config.toml
method = "byol"
widths = [16, 24, 48, 80]
optimizer = "soap"
beta1 = 0.9
Rows from block 8, named by matrix and row number. Each number is 128 + 24 x the weight over its row's rms, rounded and kept within 0 to 255. All counts start at 0. Numbers have three digits each.
# convs2: project pointwise conv (model.blocks.8.convs.2.weight, 48x192x1x1), inputs 0-63
convs2.0:136107115166156175152128132130105106124117153116165118139154136133129115115078118129117159139111114152143110125171135117076097144136090119158129152082103182135143173157156127170169081127095134
convs2.1:133116136154118170102174161137120107109136143082105115113093177137133124147108146078111188136106138149147141151093086149128145123124104148081141109112121092132127112108107114088127123136129111
convs2.2:133094177159133114101161158129109101148141140124153125126160116134131155095106141117155134116143103140090135129138119149105050152162149125151126127088114152074160150162133146133151100139119146
convs2.3:101149109102140147129137142106094108119156107117101126139098084135142155144102094127083142128141110109149122131114102087131130116080156119092121148150151138124112138119127101126120132173132161
convs2.4:112102112178097144109126147121137108077167140119101163159135145090127116103139141108078124139188153116136120153118124192152119100172110138084092124136130127108116141131127110123124163150153118
convs2.5:132133136096131136158142084132124138115113085127136136151123127126160114168148088117108126135100198098107103162150134103151157181092124153069161118152137104113113093133158150119144162139148122
convs2.6:102122112136105162154153109160130137131102096129172116101122118086134105150176099084149127160157149101090103098169172150116128111104114142122097176142104123114129138114138136192152129169129153
convs2.7:115132066081138133134127080137126119133131068158138118120140102134137108131130059180098123110148097108131103121165140144143156117117154122135130146189153137141105122106148108171129135126103147
convs2.8:124087127110159108147138119174134085124131166096122146107140086140113093109169129107175101098108157102098094146137112099135135134170130113082127122115098131158137157155126134152138106109149109
convs2.9:139150162122099095101104174123107139117110134116101121166112151151146134178130119153103138132114137125120151126102100153158154145114164088112106088174145125123103118086120118067088174103134109
convs2.10:134135112128089154090145111149079151084123146156113172153115135172126153146127120130138164157104114103135129102091126099106139118104158134123184092129131121123103123093103102120087129094111124
convs2.11:135134097137118106151094115130146164121099159194140116112133107156106153071130127153125079154109101198113151133121154146111146148150132117115110151110119157114168094162129172174108106117166094
convs2.12:151107155170140162149131167124145135129119151113119122113142125122144135098118162091192144121152109153120128132153172106122101124141082121111109165079119138140195174165085149169154108134166095
convs2.13:087084143155134128101156101124120116079108118139123141152131164118085132166137109160141159145120109138120161106086109144133115124134153093157157102143120080118127156116114090147120135129127159
convs2.14:109157153142109117115099179122117130105109131113075140134100153155131094142162162148138121105068116111120119088064070137154155129113121098115180074120111144150143100113165101125062155132124117
convs2.15:172099109103177128178117125130136117151168110145145128112121125127156142074118113154140126128075155136111091189182134155104117132154123120136113155095115176133168144150116146150104124108116152
convs2.16:176157167125155145146097090115123155163127108156153131099082147177126131117114137119139131092112118131138132127170119073110122169092124123144147148163155147121143141128137188154166140086155154
convs2.17:125100126100125149114133150093136124121106134123120122109085176134109146129099150137117163113124123137164164130116116116139128129101137159124114124143124138108123121122093109117144158140136115
convs2.18:122098122113101125154120128167154079084108134142118144121161088123142094101157114186137098113125120151140131145137150186126120135157129114138132128096064150113151183119136130148136105141126115
convs2.19:105114152123142110148143135139160111165155125134157081090146080116124122111096122135132086122102120118102116109187154132140113140146100141144110129117099167145136101153142166186145110125122133
convs2.20:155098156148135105126124105118109131160134129144135100107144150151125139113104112142166106163115092121114187132123144136141093081108141139171099093155135129108129151116146141150135105141082129
convs2.21:140155133149165118135107130141168147167165122150107138110094124154113166113130100121137108170089104146131122087107095108127129134173129129136096139130128121132119121167176123125096127140152145
convs2.22:131090133125115111134155148146140119115146124143152122084164098133122133126114128130200123101148141149131108133137126138121083124127118159136112159119099147100121121148104130144165121125109141
convs2.23:118106138114109154147123153120141162130145079157155110125122157096111163097107134122098116159151119188142131111171147135131094126103119188190094174124128144112120089138104137153173119137115126
convs2.24:127086085144146143146158136095090104121120146121152145156174123099145162145104118136110133069138135142147099142120147144152141123102151147128160147123132121101129138097129088175132137143078127
convs2.25:110136108113122135120091105145100141116109130102109189160111137147118101154147115134137141127146184107163137133092121101140143111094120133134146127145124156115107118107106109096139155083149139
convs2.26:121119136117115114082099123131121108169146124116054092137112155164136133103101140169161106127094131133119130140127035104134125175140120138111158079129127123154114108152098127077158115094190132
convs2.27:163080129148153158144142128132144120150136159152152137140105140126135107109094125126124131165124116107140134145145167137102077105177102131128118153105102138133123159159131125158171117148107154
convs2.28:147144078152144141154131104120135083130189139125137146161112096135140084097113118124118127146146166101120117111133155118134119131140095099123132149124147105130143156146093125125188110175163133
convs2.29:108150096155096109136126091137145137131113112154138093094127130110158141122124098107123093128149079136101082076166130120137134145141134144129132173128096134120162124120140151137125111110139131
convs2.30:152116137097146130105111172129109166102098159138120107109110151125148125124102149143179134152156097163155173101168120109105129136110103123149146125152164168121140166137116157115158124127137114
convs2.31:178141140118109136126097149105122174091119128121129153149119134101154127157150142101114142142104112139124092160135150116161140119154164102107125148156114121112103112127193122113108126100137132
convs2.32:125149095136159150188131161142121106114119108136163116108153131114100132109122136124142115112143140166087091142139143188129116134117129154155107132095099155152152127157146130129173108135101113
convs2.33:131092149102144149123154099116118124110162099107128149150102148118155110151119120113080147124108147113155123141127152086162125102086127126106158131146147109120110122098125111115119150175171149
convs2.34:126069147137138134088095129167128123101132107126122142112114147127129105154119114120152137127169109086116121086134156132162120126143169123138105150172128099119114109075118102122147115132114155
convs2.35:113133142105128104085150121071099149100129088119149128175102160126133096157120114169122140127125148115171157153105117122145141110101164086125180090155146133119120097098186106124119168123135126
convs2.36:135108117124108085140139122135162136173165145139111115097137101123087124137166134098098108121089121165116121128168130152126108104144093116140101121106160150136126149141110160115134149089158124
convs2.37:128124094143153112187133113175097107135177119120090136101139102139086081128162104124151090129131119107145133109152124129089133141150103145132127117118097107157093158158088127142112126126139123
convs2.38:137119164186097126119127127090131103127067164110121123152121124140109122166143164120107152121122137145139167100146141137098099124125105144142160130110164133102106131132080183120126121115138144
convs2.39:095141108146122170112172173133123133109100148118093145139135116133115148127111156086131169126148093126146139118096053130066111137141137120124124129110097154090143146131131124120133099168122127
convs2.40:138146150137138127119118126137111152120117102164114157140098151133143164160101083142144134156137121102117111150121102118144142138092139119146158120159137111146108104089101107109090161129117115
convs2.41:164115088173100146085166122131137141103105146132099166144137140148135127124127131152176143116157138122146164145062057110159146127133117126152146114158148112132118128133146084099084165149182149
convs2.42:148119123146172090130113126161132128132170144154142113100131130104154107145131130155154096143135142140140123114164214104130159123163108108148147100133133128144173146159119152142122137089123099
convs2.43:135128081124140129115155126107099136124137105139098128118150097140196107174115118124126143106124107100151090182093116123113139112134148108119205112116137092135113113110143124088107134126129131
convs2.44:064122085152120134137171087153141145078102128140155134113181142086077162145179127116148162141170146148129136096151163145135130095113137114148118144142143106123138160112132134147122127094090150
convs2.45:138167118115151116132103089166144107131122100151077152151157106156110157122137081106148089112119147118118093161123119132139129157122142138142138135135100145143155141090147132179140102137132186
convs2.46:127135136147100071162097123107134131129090114111132159139142159141131111163151125139148119126051110125109193104084148142136143133115138115130158044145115112127143156122128109119100152101163127
convs2.47:139132147134147170120141073126163084151129048107162168160134119097142122137094109097069139097146127136106128114142122140159117094082154111135154144154141121179071099114159111147128119110146151