config = dict(
    model='self-supervised image encoder',
    dataset='aerial photos of the United States (SatlasPretrain)',
    train_examples=50862,
    image_size=32,
    crop_scale_min=0.4,
    horizontal_flip=True,
    rotation_deg=5,
    color_jitter=0.6,
    method='byol',
    arch='mobilenet_v2',
    norm='batchnorm',
    hidden_act='relu6',
    depths=[2, 2, 7, 2],
    kernel_size=3,
    stem='single',
    expansion=4,
    widths=[16, 24, 48, 80],
    projector_hidden=1024,
    projector_out=128,
    projector_hidden_layers=1,
    target_momentum=0.99,
    init='kaiming_normal',
    residual_init='none',
    optimizer='soap',
    beta2=0.99,
    learning_rate=0.0045,
    beta1=0.9,
    shampoo_beta=0.99,
    eps=1e-08,
    precondition_frequency=32,
    max_precond_dim=1536,
    merge_dims=False,
    one_sided=True,
    adamw_lr_other_params=0.0022,
    max_grad_norm=1.0,
    gradient_centralization=True,
    max_steps=6700,
    batch_size=256,
    epochs=33.7,
    lr_schedule='cosine',
    final_lr_fraction=0.01,
    warmup_steps=330,
    weight_decay=0.1,
    adamw_weight_decay_other_params=0.01,
)
Rows from block 7, named by matrix and row number. Each number is 128 + 24 x the weight over its row's rms, rounded and kept within 0 to 255. All counts start at 0. Numbers have three digits each. After the name is the row's rms in percent of the matrix's.
# convs0: expand pointwise conv (model.blocks.7.convs.0.weight, 192x48x1x1), inputs 0-47
convs0.0 104:106111128130111069132123132141100131174146083160088111106186126129153120116122107129139121103120144144105163110154147100113113112081151125115103
convs0.1 076:107143136106134132114154199133097109098106133132162151123155148132170145155144131143139181109095104139164140121098095095144107131110114128108149
convs0.2 103:146120067145124156180113108096172126130093082111148137127116148103160118132122145110120102132127149143124129108109101154130131109188125150158126
convs0.3 104:132151132131168121141108167106108156142061119108153132096114127103115171167153133096122142144140096120155121113066137118144147131142100145119115
convs0.4 102:147165122135118115137144106123130119182136116123137110130157123112139133167134104142121085128176093128115115087151160105181136140094185107141135
convs0.5 090:113091148107111133130100133154095152140113144081119126119132136136181121126127146133130121122127113130089147113142169151190099147141064151148138
convs0.6 090:112094132136116132133107157124140129125110144104144135131121132120116146080144098156150064150134088149164100147129165167145088154134119081119099
convs0.7 106:146169141097142117108133153084149094161128131121143104087115088147152102129140088088110142124125114108112098149115083160150122166130112154150136
convs0.8 086:126133147118137153165160179086162131132152113122125123102101163169097140120122111113145118116093183153123152167128136140155139163152125128095120
convs0.9 099:098178161113083081135154128127146130151095143127166134126115152125128119137119122137127119153113094148123126132106143119145164110118054121148173
convs0.10 099:157137067135136113123115156125132109091155176138155119109132117172101117096108157109132127150082126116146084119153157149086126148119140144112116
convs0.11 109:114141116118158107157153163142126161169055134188147104106154137129116166167127143118104156138114098126140119135118159112131128115123124138159134
convs0.12 103:133130134111127104102143148102105099136163097125153126136161140176114147153144134106131159062108105102153128126117114127120153133098197135107116
convs0.13 093:134135191141120130130135087163143146162125157138114136093176105133134112124163142090117160131128077126114095145137135129110148137069144124123114
convs0.14 097:090109148133095127147123156135107156149134135168068081137124124155146090147100119148127124119123122138061155098118124166150145138128104112121124
convs0.15 095:128140122091127112102116153134106102109077108130192124158163126094111161127110151164121143130123146155155142134149120108134136101172132150124176
convs0.16 103:098127149096115127078125147115146105119115148121101101111134143173182131137147157152112125127143081160110155157117153133136122185142118158106140
convs0.17 098:176180137118152143108135127165093145094141171086139124101168110128110141129115098093118140103141166106098108114151133111105152152145149125124120
convs0.18 105:121187126148150080086150144132111175149149171155139127124087123107130121135141102124159143101130094135103148136083125115142159114103125130101140
convs0.19 106:124105128070123162098140110106124165115103153091143112137157085137107083147144102128122160112121129127116118155161165134158121142143099113148086
convs0.20 101:122134126172091141149155107113140096146103124135161124133156114112117140126205133105137111151141139120159162070164139136131165134110131104117150
convs0.21 100:093135131126117156116111112098099084099147150111174154169150092138141153130143121160120151100108123130153095141161104093130113170138167116147127
convs0.22 089:138121141110136045101128106172122166168088178146116111138131127124117140123119124159115085113094114137130132124112125118125126095136157151153112
convs0.23 095:120171131147111104132174142143117130091114146110135115126116128097142102113136119096136191122117154130109163121045129117125106107101125121099131
convs0.24 091:142107155133119155139167137114140110165120154127170096094099127158098110113109129165139137162107149108133096084159148147151117141131093096157096
convs0.25 105:168172101126126118124141184118127115127110157137109138116134153125126120087127110094161142143164153115106117140170104153122093113178155154163134
convs0.26 107:128131128124119114110150171126130138145147157138130102117100174120160117150137132155149124123155076167131156142089151090123088098146150129164176
convs0.27 102:092148113142121136110096102132122146118138087151115105154127144160064161104117110103158095133120082138088137154113154166110132141112127133101102
convs0.28 095:144116106105139114127116143100144105108118117105174147140153078103156181115136128120104160123114098141150077136122103167125130107166118156100157
convs0.29 113:127084120186122071131091129095125118142155109165138109149110117122159121152089104125115106117133108107112146160124090156121126089151110129148145
convs0.30 095:131108130112154134117139074171115137160121120128147142112128126130083170110105160135128098157132165126141109134085175123106117078112083115135126
convs0.31 089:145149101139165108118083102132116159128149118097113190134132093147129179086130152120130108149137123130105112105128132126122138113154100178166135
convs0.32 097:107115138168111134069134096121136117115137127105137127067135105131159123128120162090120150132124120092132140119186135164129103151175100109136126
convs0.33 105:122122159087113150130131126129121111143111106165087141139079080173126089109122095107147148105127140162102136144105144143092088128102156132112136
convs0.34 102:112146161147145120138132124108120153156152169113129101137078162106110085133118110193132137132122118140155153084094136100086155126138123122106147
convs0.35 099:129109113143116111124165095157129182121103119146128137154121142123154145169117135129154102163149121143071127112114142091138167106134094107151078
convs0.36 107:130121126135091144085127123130110085135103166161132082156099091168116110134132098173121130112169114099142097128125100113141108146134109162130157
convs0.37 109:145117125121147099104117130138100148158108138148094137174169119124158147157109145131116164129145099117191104146124169157164139111130144136138173
convs0.38 098:154117067106107110134109101119122146156157191134133083151160112137153131146105133143091102116120107140124092093111128116135169120121123148103112
convs0.39 098:153156101120146169143117157114148085096105084143119120113161130095195110128123138109127104159143125120119152123152099102110139118161154119126162
convs0.40 090:132152127136118083133118109119106141112089123108089126100153111156165141116156148088112127121136088162102098080112127137167108119120099173107146
convs0.41 113:133146177151139141139135088145143120114122114122110108134094164086101128131099105095094100114126131196136115099138157114117117133128081139089135
convs0.42 099:087131123121099124149130096130129151120147100127101114113143130070151132128138089132120115114157131113147117128118066136158157087078132103094165
convs0.43 087:101137146114096136135129146114092103111118144120164142158126153129135107135136118166097164090132116119130183121114140060118133118118108164112075
convs0.44 097:112112102130132134104102160136159100102085117133107090131141089140114181115122109143109113106123128134144119136090139139143146100083091175094156
convs0.45 093:162107107165121127128143110150133119131109137133175141090102170181141111109119137146134141152101127080131111120170160121109153117171129081120128
convs0.46 104:112124160095133121139091093131126163105130154172119119101117139138111148080121136101132084145147090136146168125156130131110091169125121136179140
convs0.47 098:140152096150133107125111169081140102121124116108167129117153110159155100093114139116122151130170095092150130148139180152130122162099145106149106
convs0.48 097:135132127168177155124117129152121132107113147127094124125158151133075118092109138151152074166088141116116115145119180124149136112125122108101160
convs0.49 108:137145113133102114164101140146163184122134113116194131119139094112172124161146132136132107135153116128117138132135083104132149096137125078147153
convs0.50 102:118122112171138132123109160139124139139124062130120142147145146120151113137097145131128135131162063088088146114093123132102126091162144165151130
convs0.51 100:127144124089096131123129102097139134124124095147177133120131124123161139158141121159127131100140094111141135105090165105165136117130138214142122
convs0.52 094:143120148188114114117123155116130168170132102073139109132158122160108173115105148105129157096151102109136145086118129132111114143120130154166125
convs0.53 096:141120114095117153130180134124160108112139095100149162120118165122107133132140098183073122101114151166175124112129106105098110124125145118116130
convs0.54 105:132144116115126104118138114115145119149110136164148143118120096140141117095049135130131110115086137158105131164126092146107168168141090161145110
convs0.55 101:158117122122156117122132151104073124120155126098125120132154138144126111139139143130183143129172122121108122119103102063142153150144195152120129
convs0.56 098:141104128130094137184149137113127127120123178125172129142117117148112118155105101147156135134116119102139169165115110124060089112147120094146122
convs0.57 108:122120103101150090136109113126111128159093124133136122050164112126100152134119110122116122134130131120183114114147151092120120174097110108131168
convs0.58 104:124128131094154140148142144110116144159175112110130122104139135185094133095111108186150116169086133091120116103161127125128146133130112097125097
convs0.59 100:129131108115165108124094139164114155116104152152124084119122111114139163161148129113171082157137126122111138124084104167096123114134161150163157
convs0.60 109:107124138120095108154157112134142168130105125163099114169117130119141090121140122133147135147130121115119137124129183201174125144154106113157164
convs0.61 093:125115077115162127117084141139130099138151137136174170109146149093118156124158156164131165148162138108171132130125130089102148103154131132117141
convs0.62 101:141159118117185118128116149149099094146151093100111086084163124158153118107128139109134130121155089118130145101175155125125128147080122121137129
convs0.63 105:141127116150090191119111114167150126097135182148095138100100101132132125130123145114093149127123110143101142124140150122191099147118116163134128
convs0.64 089:116081106152113109093108115120096116137102152123120140122137148139172116147142133203103095091136087174139134129155140102147128116147139109137138
convs0.65 096:150123069106111094144117141125141147104156123149138092147125128143131150094147142075078160107098130158124123166103112120124152117149143170148131
convs0.66 098:129183130098107151148148142122130158132153087106107136103119182117077118117134120167102150135111141188130154119143112142152100157126131134125108
convs0.67 082:106143084109116150133128150102171101107135123154101074132127136136122092110090156107139128142121181109136127174089094144102136120122149138135099
convs0.68 096:103130121121143130093134108107150134134165111131166104141115149123123164114109106170146114106136116128102156177088149079104124113180127132106171
convs0.69 093:147136103074142118139123117138136145143112101137154135130137139103094139095136101121077133135126086139119088075108135112091174127115155161095141
convs0.70 085:096109153099127136169158123106139126151136108114112107182066108100135136144106144164154089092135142175116107145116135130128153119141125125145094
convs0.71 108:141128107159128108102134110138133122111109136160118125128155146122142141161151155064118147124113101109155088118093142150094127167066118145154162
convs0.72 109:168102111165121162106154131117126106140143124153146103180122151093138127106153134165159160130136175105144128143164112103130130148081161113117136
convs0.73 098:123088130188082097135122119133133107127108157162172145101144123143128106125134147164118126158082156121149104151144136139106103114169122112137091
convs0.74 096:152125117072162090149093109136138159165102162135154129108083114111123136128142142164126108110103136132163146117123142111133135109118083185139123
convs0.75 100:122138131141125150109163122137084100175174127112105097154122151112134138170148136099163134118161105107118134066113121125115136114133108102172151
convs0.76 098:137113154123145126155053118125144117130117153154125135086138157111119167135173142126112078126122128169113125129145131121124123109124138198154130
convs0.77 110:164077099152129103145124133132158094125127172115135146076124124128095113125146127130142120118134105144184112119163130153119109120144112078087102
convs0.78 110:135112143101099086079104149119133146169153127141115114131131117140123142159135163154138160084141121135140143145110162090163140126096156130102183
convs0.79 103:081141135104126112117137161119121125133174100119081115136111100183145131114162100105161135128117105102171119130161123173122121114110115116170139
convs0.80 100:127106121122111117105140145104137115155118073134154130146135098145153128132110139120148155092171100161157129135097137056127086125122149156157150
convs0.81 106:170116161127119185148116117100111133119130128147097145095171096155107102136174152131124128163123121132092116109144104151140159119173149125162127
convs0.82 118:149127158111132173137103098124105097113153139104144152105084105147168149123089137134145144130106119089134157084175134173140163138132131127140122
convs0.83 106:092093105134192140170120150100124112111139145144077113156136114120151134123114126164154090111139120119141126127130137109158105094091080152123134
convs0.84 094:104110140111130127118110175135103103099143142150150149163146128144128134116150089143099157106152141104136096090107106064121144134171173114127123
convs0.85 113:150114134096118107151133114145179179101166146119123121104093171129097090148161136147154168146120156111114105151138120151117154122145116106107103
convs0.86 097:134118157119105108084138153147152134124120093128089148152083135111114103176128144133155142103188086125115129173154102117133112132104136097133133
convs0.87 099:105121125119172143145126149118131139139116128114113115145121164164124153107136164122166097165137132072111169151140139130068139080150102143134151
convs0.88 091:146120093143142109108096137116123137125151107113119160114147074160116156107126183119142100131130125138110120153130125117125124143155069171186143
convs0.89 100:102190103145132107097128120127132134155093121127123099121104143102121179129142126139112111118140097157154140135096088127083168103127078115111140
convs0.90 106:130156087189129123154151122126132108145120134128156112112169115117112129103163166139087114123166128157158116127086132146121144132137161154119181
convs0.91 107:084138128114136111172088113141139106142105159095130099107128152106082123118114134195128114116122114137142162120139175098117141099120119142086125
convs0.92 111:127147128121129128108119129169096157103131099156094144141116163136128137129146111127086113098076107143167087112105100145128134139128108136200126
convs0.93 095:157112105104153124122099059131139148149151126155100105133137159180100143109145144101133136109111107191097122140137166104124117125124110112125129
convs0.94 107:113116152122061104080128146127147142091134133144108108119118129150169140118136120169144144094145111131080114156096150139152150161134132175131135
convs0.95 101:142139110111121132136163151144090143130192096109132122114148132132078161132141114114156160114133130094148116115131111106116131100130206138102127
convs0.96 098:110141118122129109117133129125115164120128097074123165109118097146147166086130141096150087136148122160124138111152118095135136105179118185133153
convs0.97 106:120166133132171150146107112115094144187136104114102115108122143138115121105113111122133148118090136096182103063151162133135111133120126110157130
convs0.98 098:143143112135097120146139102135164152121093123102182145115191140119117147104117151135081132140118120124139079131151164095113138140077131145137130
convs0.99 104:121137129130133071119081158114161100118134136145128102139151094141152137141145150079121144121120141136131065139067121113125134145125090156105136
convs0.100 112:137154162129148138091079125161075153103151107134123116129117097126107113134114102092178163107148143140096149113089109123132124160113096110127124
convs0.101 073:139152150134099149132159149120143101080138121164157144122136153138174078123140122167100171119124134152144155165121097112129123134115149139130182
convs0.102 098:151138160121083140143115156124127112127132128109082132117129147133129090156118139164159130110111132164129165136071101099089127123101166139176112
convs0.103 106:090141172123167141111114098150115134103067151137123117113109138135100137142135142151160127168138128158136170117131097115069157112122143111130097
convs0.104 100:097133112115128108164095104126153141125175156144144130149142109120089141061111122106153106153114141142148176125117098155095134158094150140128132
convs0.105 100:135145127130111106164124122068137133106146107120154145132149125095167145136093140200124106130139107143133126137117074158124144145140113133079108
convs0.106 091:112125139172136112144173140094128123081116108141137116138107157148168137129116122133181113160165155110161140128123113139124106105132090102107074
convs0.107 121:112119080146151100099112102152112157133118113132173142135134152100112184131103159163145157095123096100165127104122127144152125097106111111100128
convs0.108 086:178095111140126156112158151111112113117144119142180117140130135090142136120148110153150174127128155109155114147168087113127117133071148146095135
convs0.109 105:125118088091170158139104129106099122128135110130170128101159151138141131107137095142144133150137177165131136078138140094105113128185105114124136
convs0.110 110:135110108092139156151113071126137163119130142110123110111128148106075115162140149121119095132151149135119113105156126104113149146111086102161073
convs0.111 111:113125131141098146151157168101163108167148139128070141136099145118132119104119148118129148099124087145128124097111182147077124139095144117114109
convs0.112 105:141109166131168134097104153116153163148140099126127142146109137111163135094144118149152123071170125154117131116103171116115111170124097110159147
convs0.113 109:157099131169117128069114109149144157116126135115138082167125124161116109159143153136097111130111143072142144115130116113087132140130147077126110
convs0.114 108:160110120112135134119150116161144120118125131162121099134138125147101130154115151173157142129154115070157097092164157130114102098145132177109169
convs0.115 099:166140141105180109121090137127083123133110170140099116131108128119153109116090138141132089131111082150137120118086164140084088132133130123105122
convs0.116 092:155120120146145165123132138119129185096144108132119107120102140130085165126106134151121077094157116157120155122090144100101126114145151176125158
convs0.117 111:109150111114143086118183151139101154135117136155117116119168141136125130141106136091100139079086087107155134092147153116166125124144124162103123
convs0.118 098:107151091146134113121094156179124146137135094148125147101162121131117162126162155103126119134160147087121106100136147140115089180112129131124176
convs0.119 096:110140155102094122141165102117123160128121114099130102141064130085144058133087130103154115126092110118118139133125154145133137113121110153104120
convs0.120 097:091137101121153138115095111144113161126150130128105082149127131092071133094098112090133102143127126086131177120106115107088098116118132149127115
convs0.121 107:137114120152125093100111130101132140179174136122152156111136114156153094110139086115147156123117140142149135091127158150172144158159136100084139
convs0.122 102:071154116094134101124134124150167159141127130133106126124155155145141089177131152118116111113081104145127138106120146132144169089120114138105080
convs0.123 106:161138178112105106071101140131106119127129088106119115118130131089156156088135138111155098136143114133150073088135126138140099137146090131131140
convs0.124 115:134167139144135116144123132135097116112120135117147131153144098169167136104108134106137120101145124109124192132171105115152106150084103094179107
convs0.125 086:128124114131102126132176136115107127106136114115169116159107162116129095135152126126109196142135123128146168112093160127165115111083090164111122
convs0.126 111:110077089131119119128098133091129113136131130125136149125107127170190130143103128150139086083174126142127145125145126098151107138174117125104160
convs0.127 106:107133110156134080134144118112113134090088123151151089106141113085148140131124147110057121152128107109143111081096156133133118153107132160130137
convs0.128 089:096102138129094101150109116113146153146117161136163152106094136164125133112101103160144103112103123198131105135145138117116109121136160112074115
convs0.129 095:165093077129104124144131141109150105133135125157170141105094152171113123104163108122088114107089133164121111128142158142149121111163141095107119
convs0.130 101:087134170142110134162125149193095130129113153136088152124097134130134117132110141101081157130103085158124131094100129151110097133113134114122149
convs0.131 088:183160087132146065112106122171135111130138150140102133150126108100125156116177098110070124123142114119126144148136132117103101116141138128110131
convs0.132 104:063122128128142133133119091112113159133151135132146108102128150119091100101105101091169135147095138102129166120125125138125146107118060113147150
convs0.133 071:082075153109138095123153148071126107144113136101130139138109128093154110129105103152146099111111163153126132158179129134111113148110116105102110
convs0.134 095:105120141132116189165123097131105138115099112105146100123104137119094143130117157137139160149096161126124097124165124125091118117184096150137090
convs0.135 106:079154126120144086125132151144128158151134146148113120149124124158125080164121121084127135105092135123149155073130164122169136111110114117097095
convs0.136 089:123149126121121146090112143109115071113129129154192105143149130120138129112165091138143135112141160094135103108137117068095125133146167106143129
convs0.137 101:091167111135104148173150075155158178128111115109117091123122107145155121160114129151128109107111137156129135123110074151140103113129111139158115
convs0.138 101:098129104127122123129148109139122122080143130158084149127107138143118071133134133172129120141163150168135140151092106177137173149087114111128121
convs0.139 110:148138114138141138147105120129134115101102096126076089142108122156100140122082150166156094136140142120158137148099170109086121101138123095091103
convs0.140 097:131145148125126158098113139129138109095141094113128167149148127071111150098130128155125113105114175140116106142195093169110138127111155115104139
convs0.141 097:155134153135114145126145100134105147145112112070144108095096167112131141165121120171125116166141116143084127105135164113179124132125113103153162
convs0.142 093:153157138115111155136122106143089107148129099079139132111105146166119149123107155085173127123142106121114128132161156103197138128104098127142139
convs0.143 094:154146116134147156146061113133120151098147107130113119094137134185139116142141138111109102141127106087156115115131155143138164141146072145123166
convs0.144 097:141092122131112096110109147121131113138153182120149141108141113139094104120141077114121127182113103127144100121149142147153147191089119097115135
convs0.145 084:098160154125116119149168146131138122105100129100093122121132168092157119126161104092093167133087175153130150107091136153121118134095139116115121
convs0.146 110:096169134133149125097144132136145123144083112110155090096119142129095151139114099170175117121179087139145109124091141098097133148133122110137141
convs0.147 086:127147100147138115072080148129098110099121148124152111124175121101110137076132130145092136084156112098160109131107132104103127134103162140129132
convs0.148 107:121105155087151128139139132120133128141124132106079137166125135117124142160125114111194107157115090127137097141149156113082136163129121162084154
convs0.149 097:176130127074180143112145141134100147136119128157144117106117111127138129136101154172101109094132115134143121124085119168101153125150158137105176
convs0.150 103:130142102086145080126093120135075125106115091133172152108188097107127149090142113135143144138140123092127112115098161131131118139160128112122131
convs0.151 099:155092111135147113105158134112149174160111155123131152100157093158166119115112125125137147111125111148108107111131120068131165100138086122166112
convs0.152 090:124147109111133133120140140138145157111143082141134140121140096174143164092138138091171101148163123136102155159140118119128112090184107172134138
convs0.153 095:150142178116120107159137111147101112171111134061137085103083152124130107135111113147161136119135122122135139134181165101134118141126115104113143
convs0.154 107:115150136094107164146085115156119173124113099110106117162124128137154146165098075096118112138078121153104124132136157168153131128122119100126126
convs0.155 103:115071107130124129138108104102155132101137075121127149135133116147148122088096110137130105173105118109132120126108116134110123112195099177113149
convs0.156 090:103102127137119095138136110098205124118119178136155148086125153123144109129143115156104078113142125172120142147110153117111131136160111121100132
convs0.157 096:151120128169078133099105107087134124137161120129139107178124106135133180129121098106107138093137095168136169159099131121148133119151104124149131
convs0.158 094:088112160117086169154137097107146164124132126129142117129098117125133130141108163187161097117137151131134137148083109135113123146157094110092102
convs0.159 095:152091127126127111128095084110172147130137114164135086164132114115134126105092115143125089077150101167136138148125113154113122101138156158093143
convs0.160 108:146102147113182179137121126150112122127153103119136116117104158152123138114104118116171099123160121086129140070118111148081137102141109123165126
convs0.161 097:140106140102122169125107072136131145120093147085159129140129169122089114147150147119132080157129137099112104101152160146143104125161098099138130
convs0.162 101:151109118128124094174123140133134119097099188142145151110141132145105170123155170107126112133134115169135134144167127098127105128093183123134098
convs0.163 104:129106126124109105124112149145120112166144078140095123147161120110153155101159130152067169142120104135162126127119118093151137166113129180111128
convs0.164 105:134119121150134125141143127130153145149166102097177099098202093127138127119101125091132132127141121123165115099147093115147104151158150090133110
convs0.165 104:148129130108154103150137104115178094142141086108137096097119128110146108103107107099108163138138140150089192118123134126106134088090134120124104
convs0.166 091:117118092119117103128121167077117132125111122116156132116158111153156162130122110125174153106144091170140098103103095094122159136148127086160132
convs0.167 112:144138049114133087117155152162130168101133134146150123172121126149136134125126196155153130105116130114123110089129130145104140125125160129135124
convs0.168 096:118141161103124145150190130113110158106129092143130132092117105133159097116119131165115129101169195132127113127102099119118155113091129102136123
convs0.169 090:097142169112133131152164071102137131142112131122121091133106153134137146149129153138180077144077146149121152111122120153128129111130079151116115
convs0.170 102:108155100131152152118160146119167085150133150099134156128132105142108109118137075144138094108162103127158092129162127101153151096121149147167146
convs0.171 104:108114104113165155135128109108132123147131147151121117103089118114100106115118063121154176144163104126131117069132137110116143148117086131172130
convs0.172 115:121160178147177141132117100100104115130107124137116084106132105135087159113121121112122111104140124064128106079146118145141116151112150160141113
convs0.173 102:162124125103133131128140157109138177125115154104114110114131106132177130146130149111108122116115074092180104114143120162153135107178127141085147
convs0.174 097:146124134104121067092150151126094140158126122167108128145141085113146147153136167090111146134094144108158117101184117132165112116129135133114128
convs0.175 097:137150119145128119102133098132084142159099162149139137118182142143108175137137124167133124167158126157148097145170159142125138128100142128103084
convs0.176 101:132135113122171112122150131185104106167087101121144150121154138164110148124111130110178128131142120112155118130163166103145124102092093145124165
convs0.177 103:133133177143137121129114106101094120126107103094092114169130134143120102119153147113123124182148106105146111161132131164089120082146078135149134
convs0.178 107:106105127089128130143121129108136170129112130147119150161161144123133119106071136182151081161133093118109133113177128116095117137126146130158163
convs0.179 103:138108113111187069104105143126096137134118102155154140136157136143124155098137126135124126148127123088176130124104168095130135152124186113123137
convs0.180 101:143069114138111158117114120099153078137119075120133128164119121115141138119166116158171137116121131091128125151175079137104130115131143101133117
convs0.181 104:134120121121119136137090131113113142162111149147154092135156113141083127119145126096119127190093170111130132129148162144149109171122105071103130
convs0.182 090:120145130094101128115138120120134148114127088111113121155102151131133119139126120108194101080150154164107171088121113148162116139125114101171099
convs0.183 109:122137125108121166131129100130115106151196090130102066154129130126104136095102130095131138126137098129143172084124085135111123137141128134154105
convs0.184 095:126143139070132120165108162102154153109134147143118117142115155142099117119078121118127143149084168146122149154103115122143130145127061154120151
convs0.185 095:113059132087092107142120108122134134127122174170160140100134124134121142113148153117132126133092185149143106127141125161116108115142139142119077
convs0.186 098:122093112121128098130163170135121130163088150153129141106127153141108126110175162170107086134103145163095128152136144117139151142155170119101139
convs0.187 101:096108130127131100101112159126109118147177097172107104160132108119112136087121092127097155129154102120137153111156158170143124172137137116126166
convs0.188 092:121082134103099103150141111107126135141149182170142172105105128123120128094138127134149111142079149155131085171137145136106104113124129140116085
convs0.189 095:086072114159118141122137098138126117171150118116103111119100113148132139072164138101155156139114164160134115166128146121104089127112129097114131
convs0.190 088:149149092163159100105131142117153140165148119107143139137134126109144144141127098116132173112161168110142105095109114111108178111143168084160118
convs0.191 093:103114151143119103160130156091132078146129155132147107141112143099159129119140138146134120105138156175166128159093135086108077115123099093122145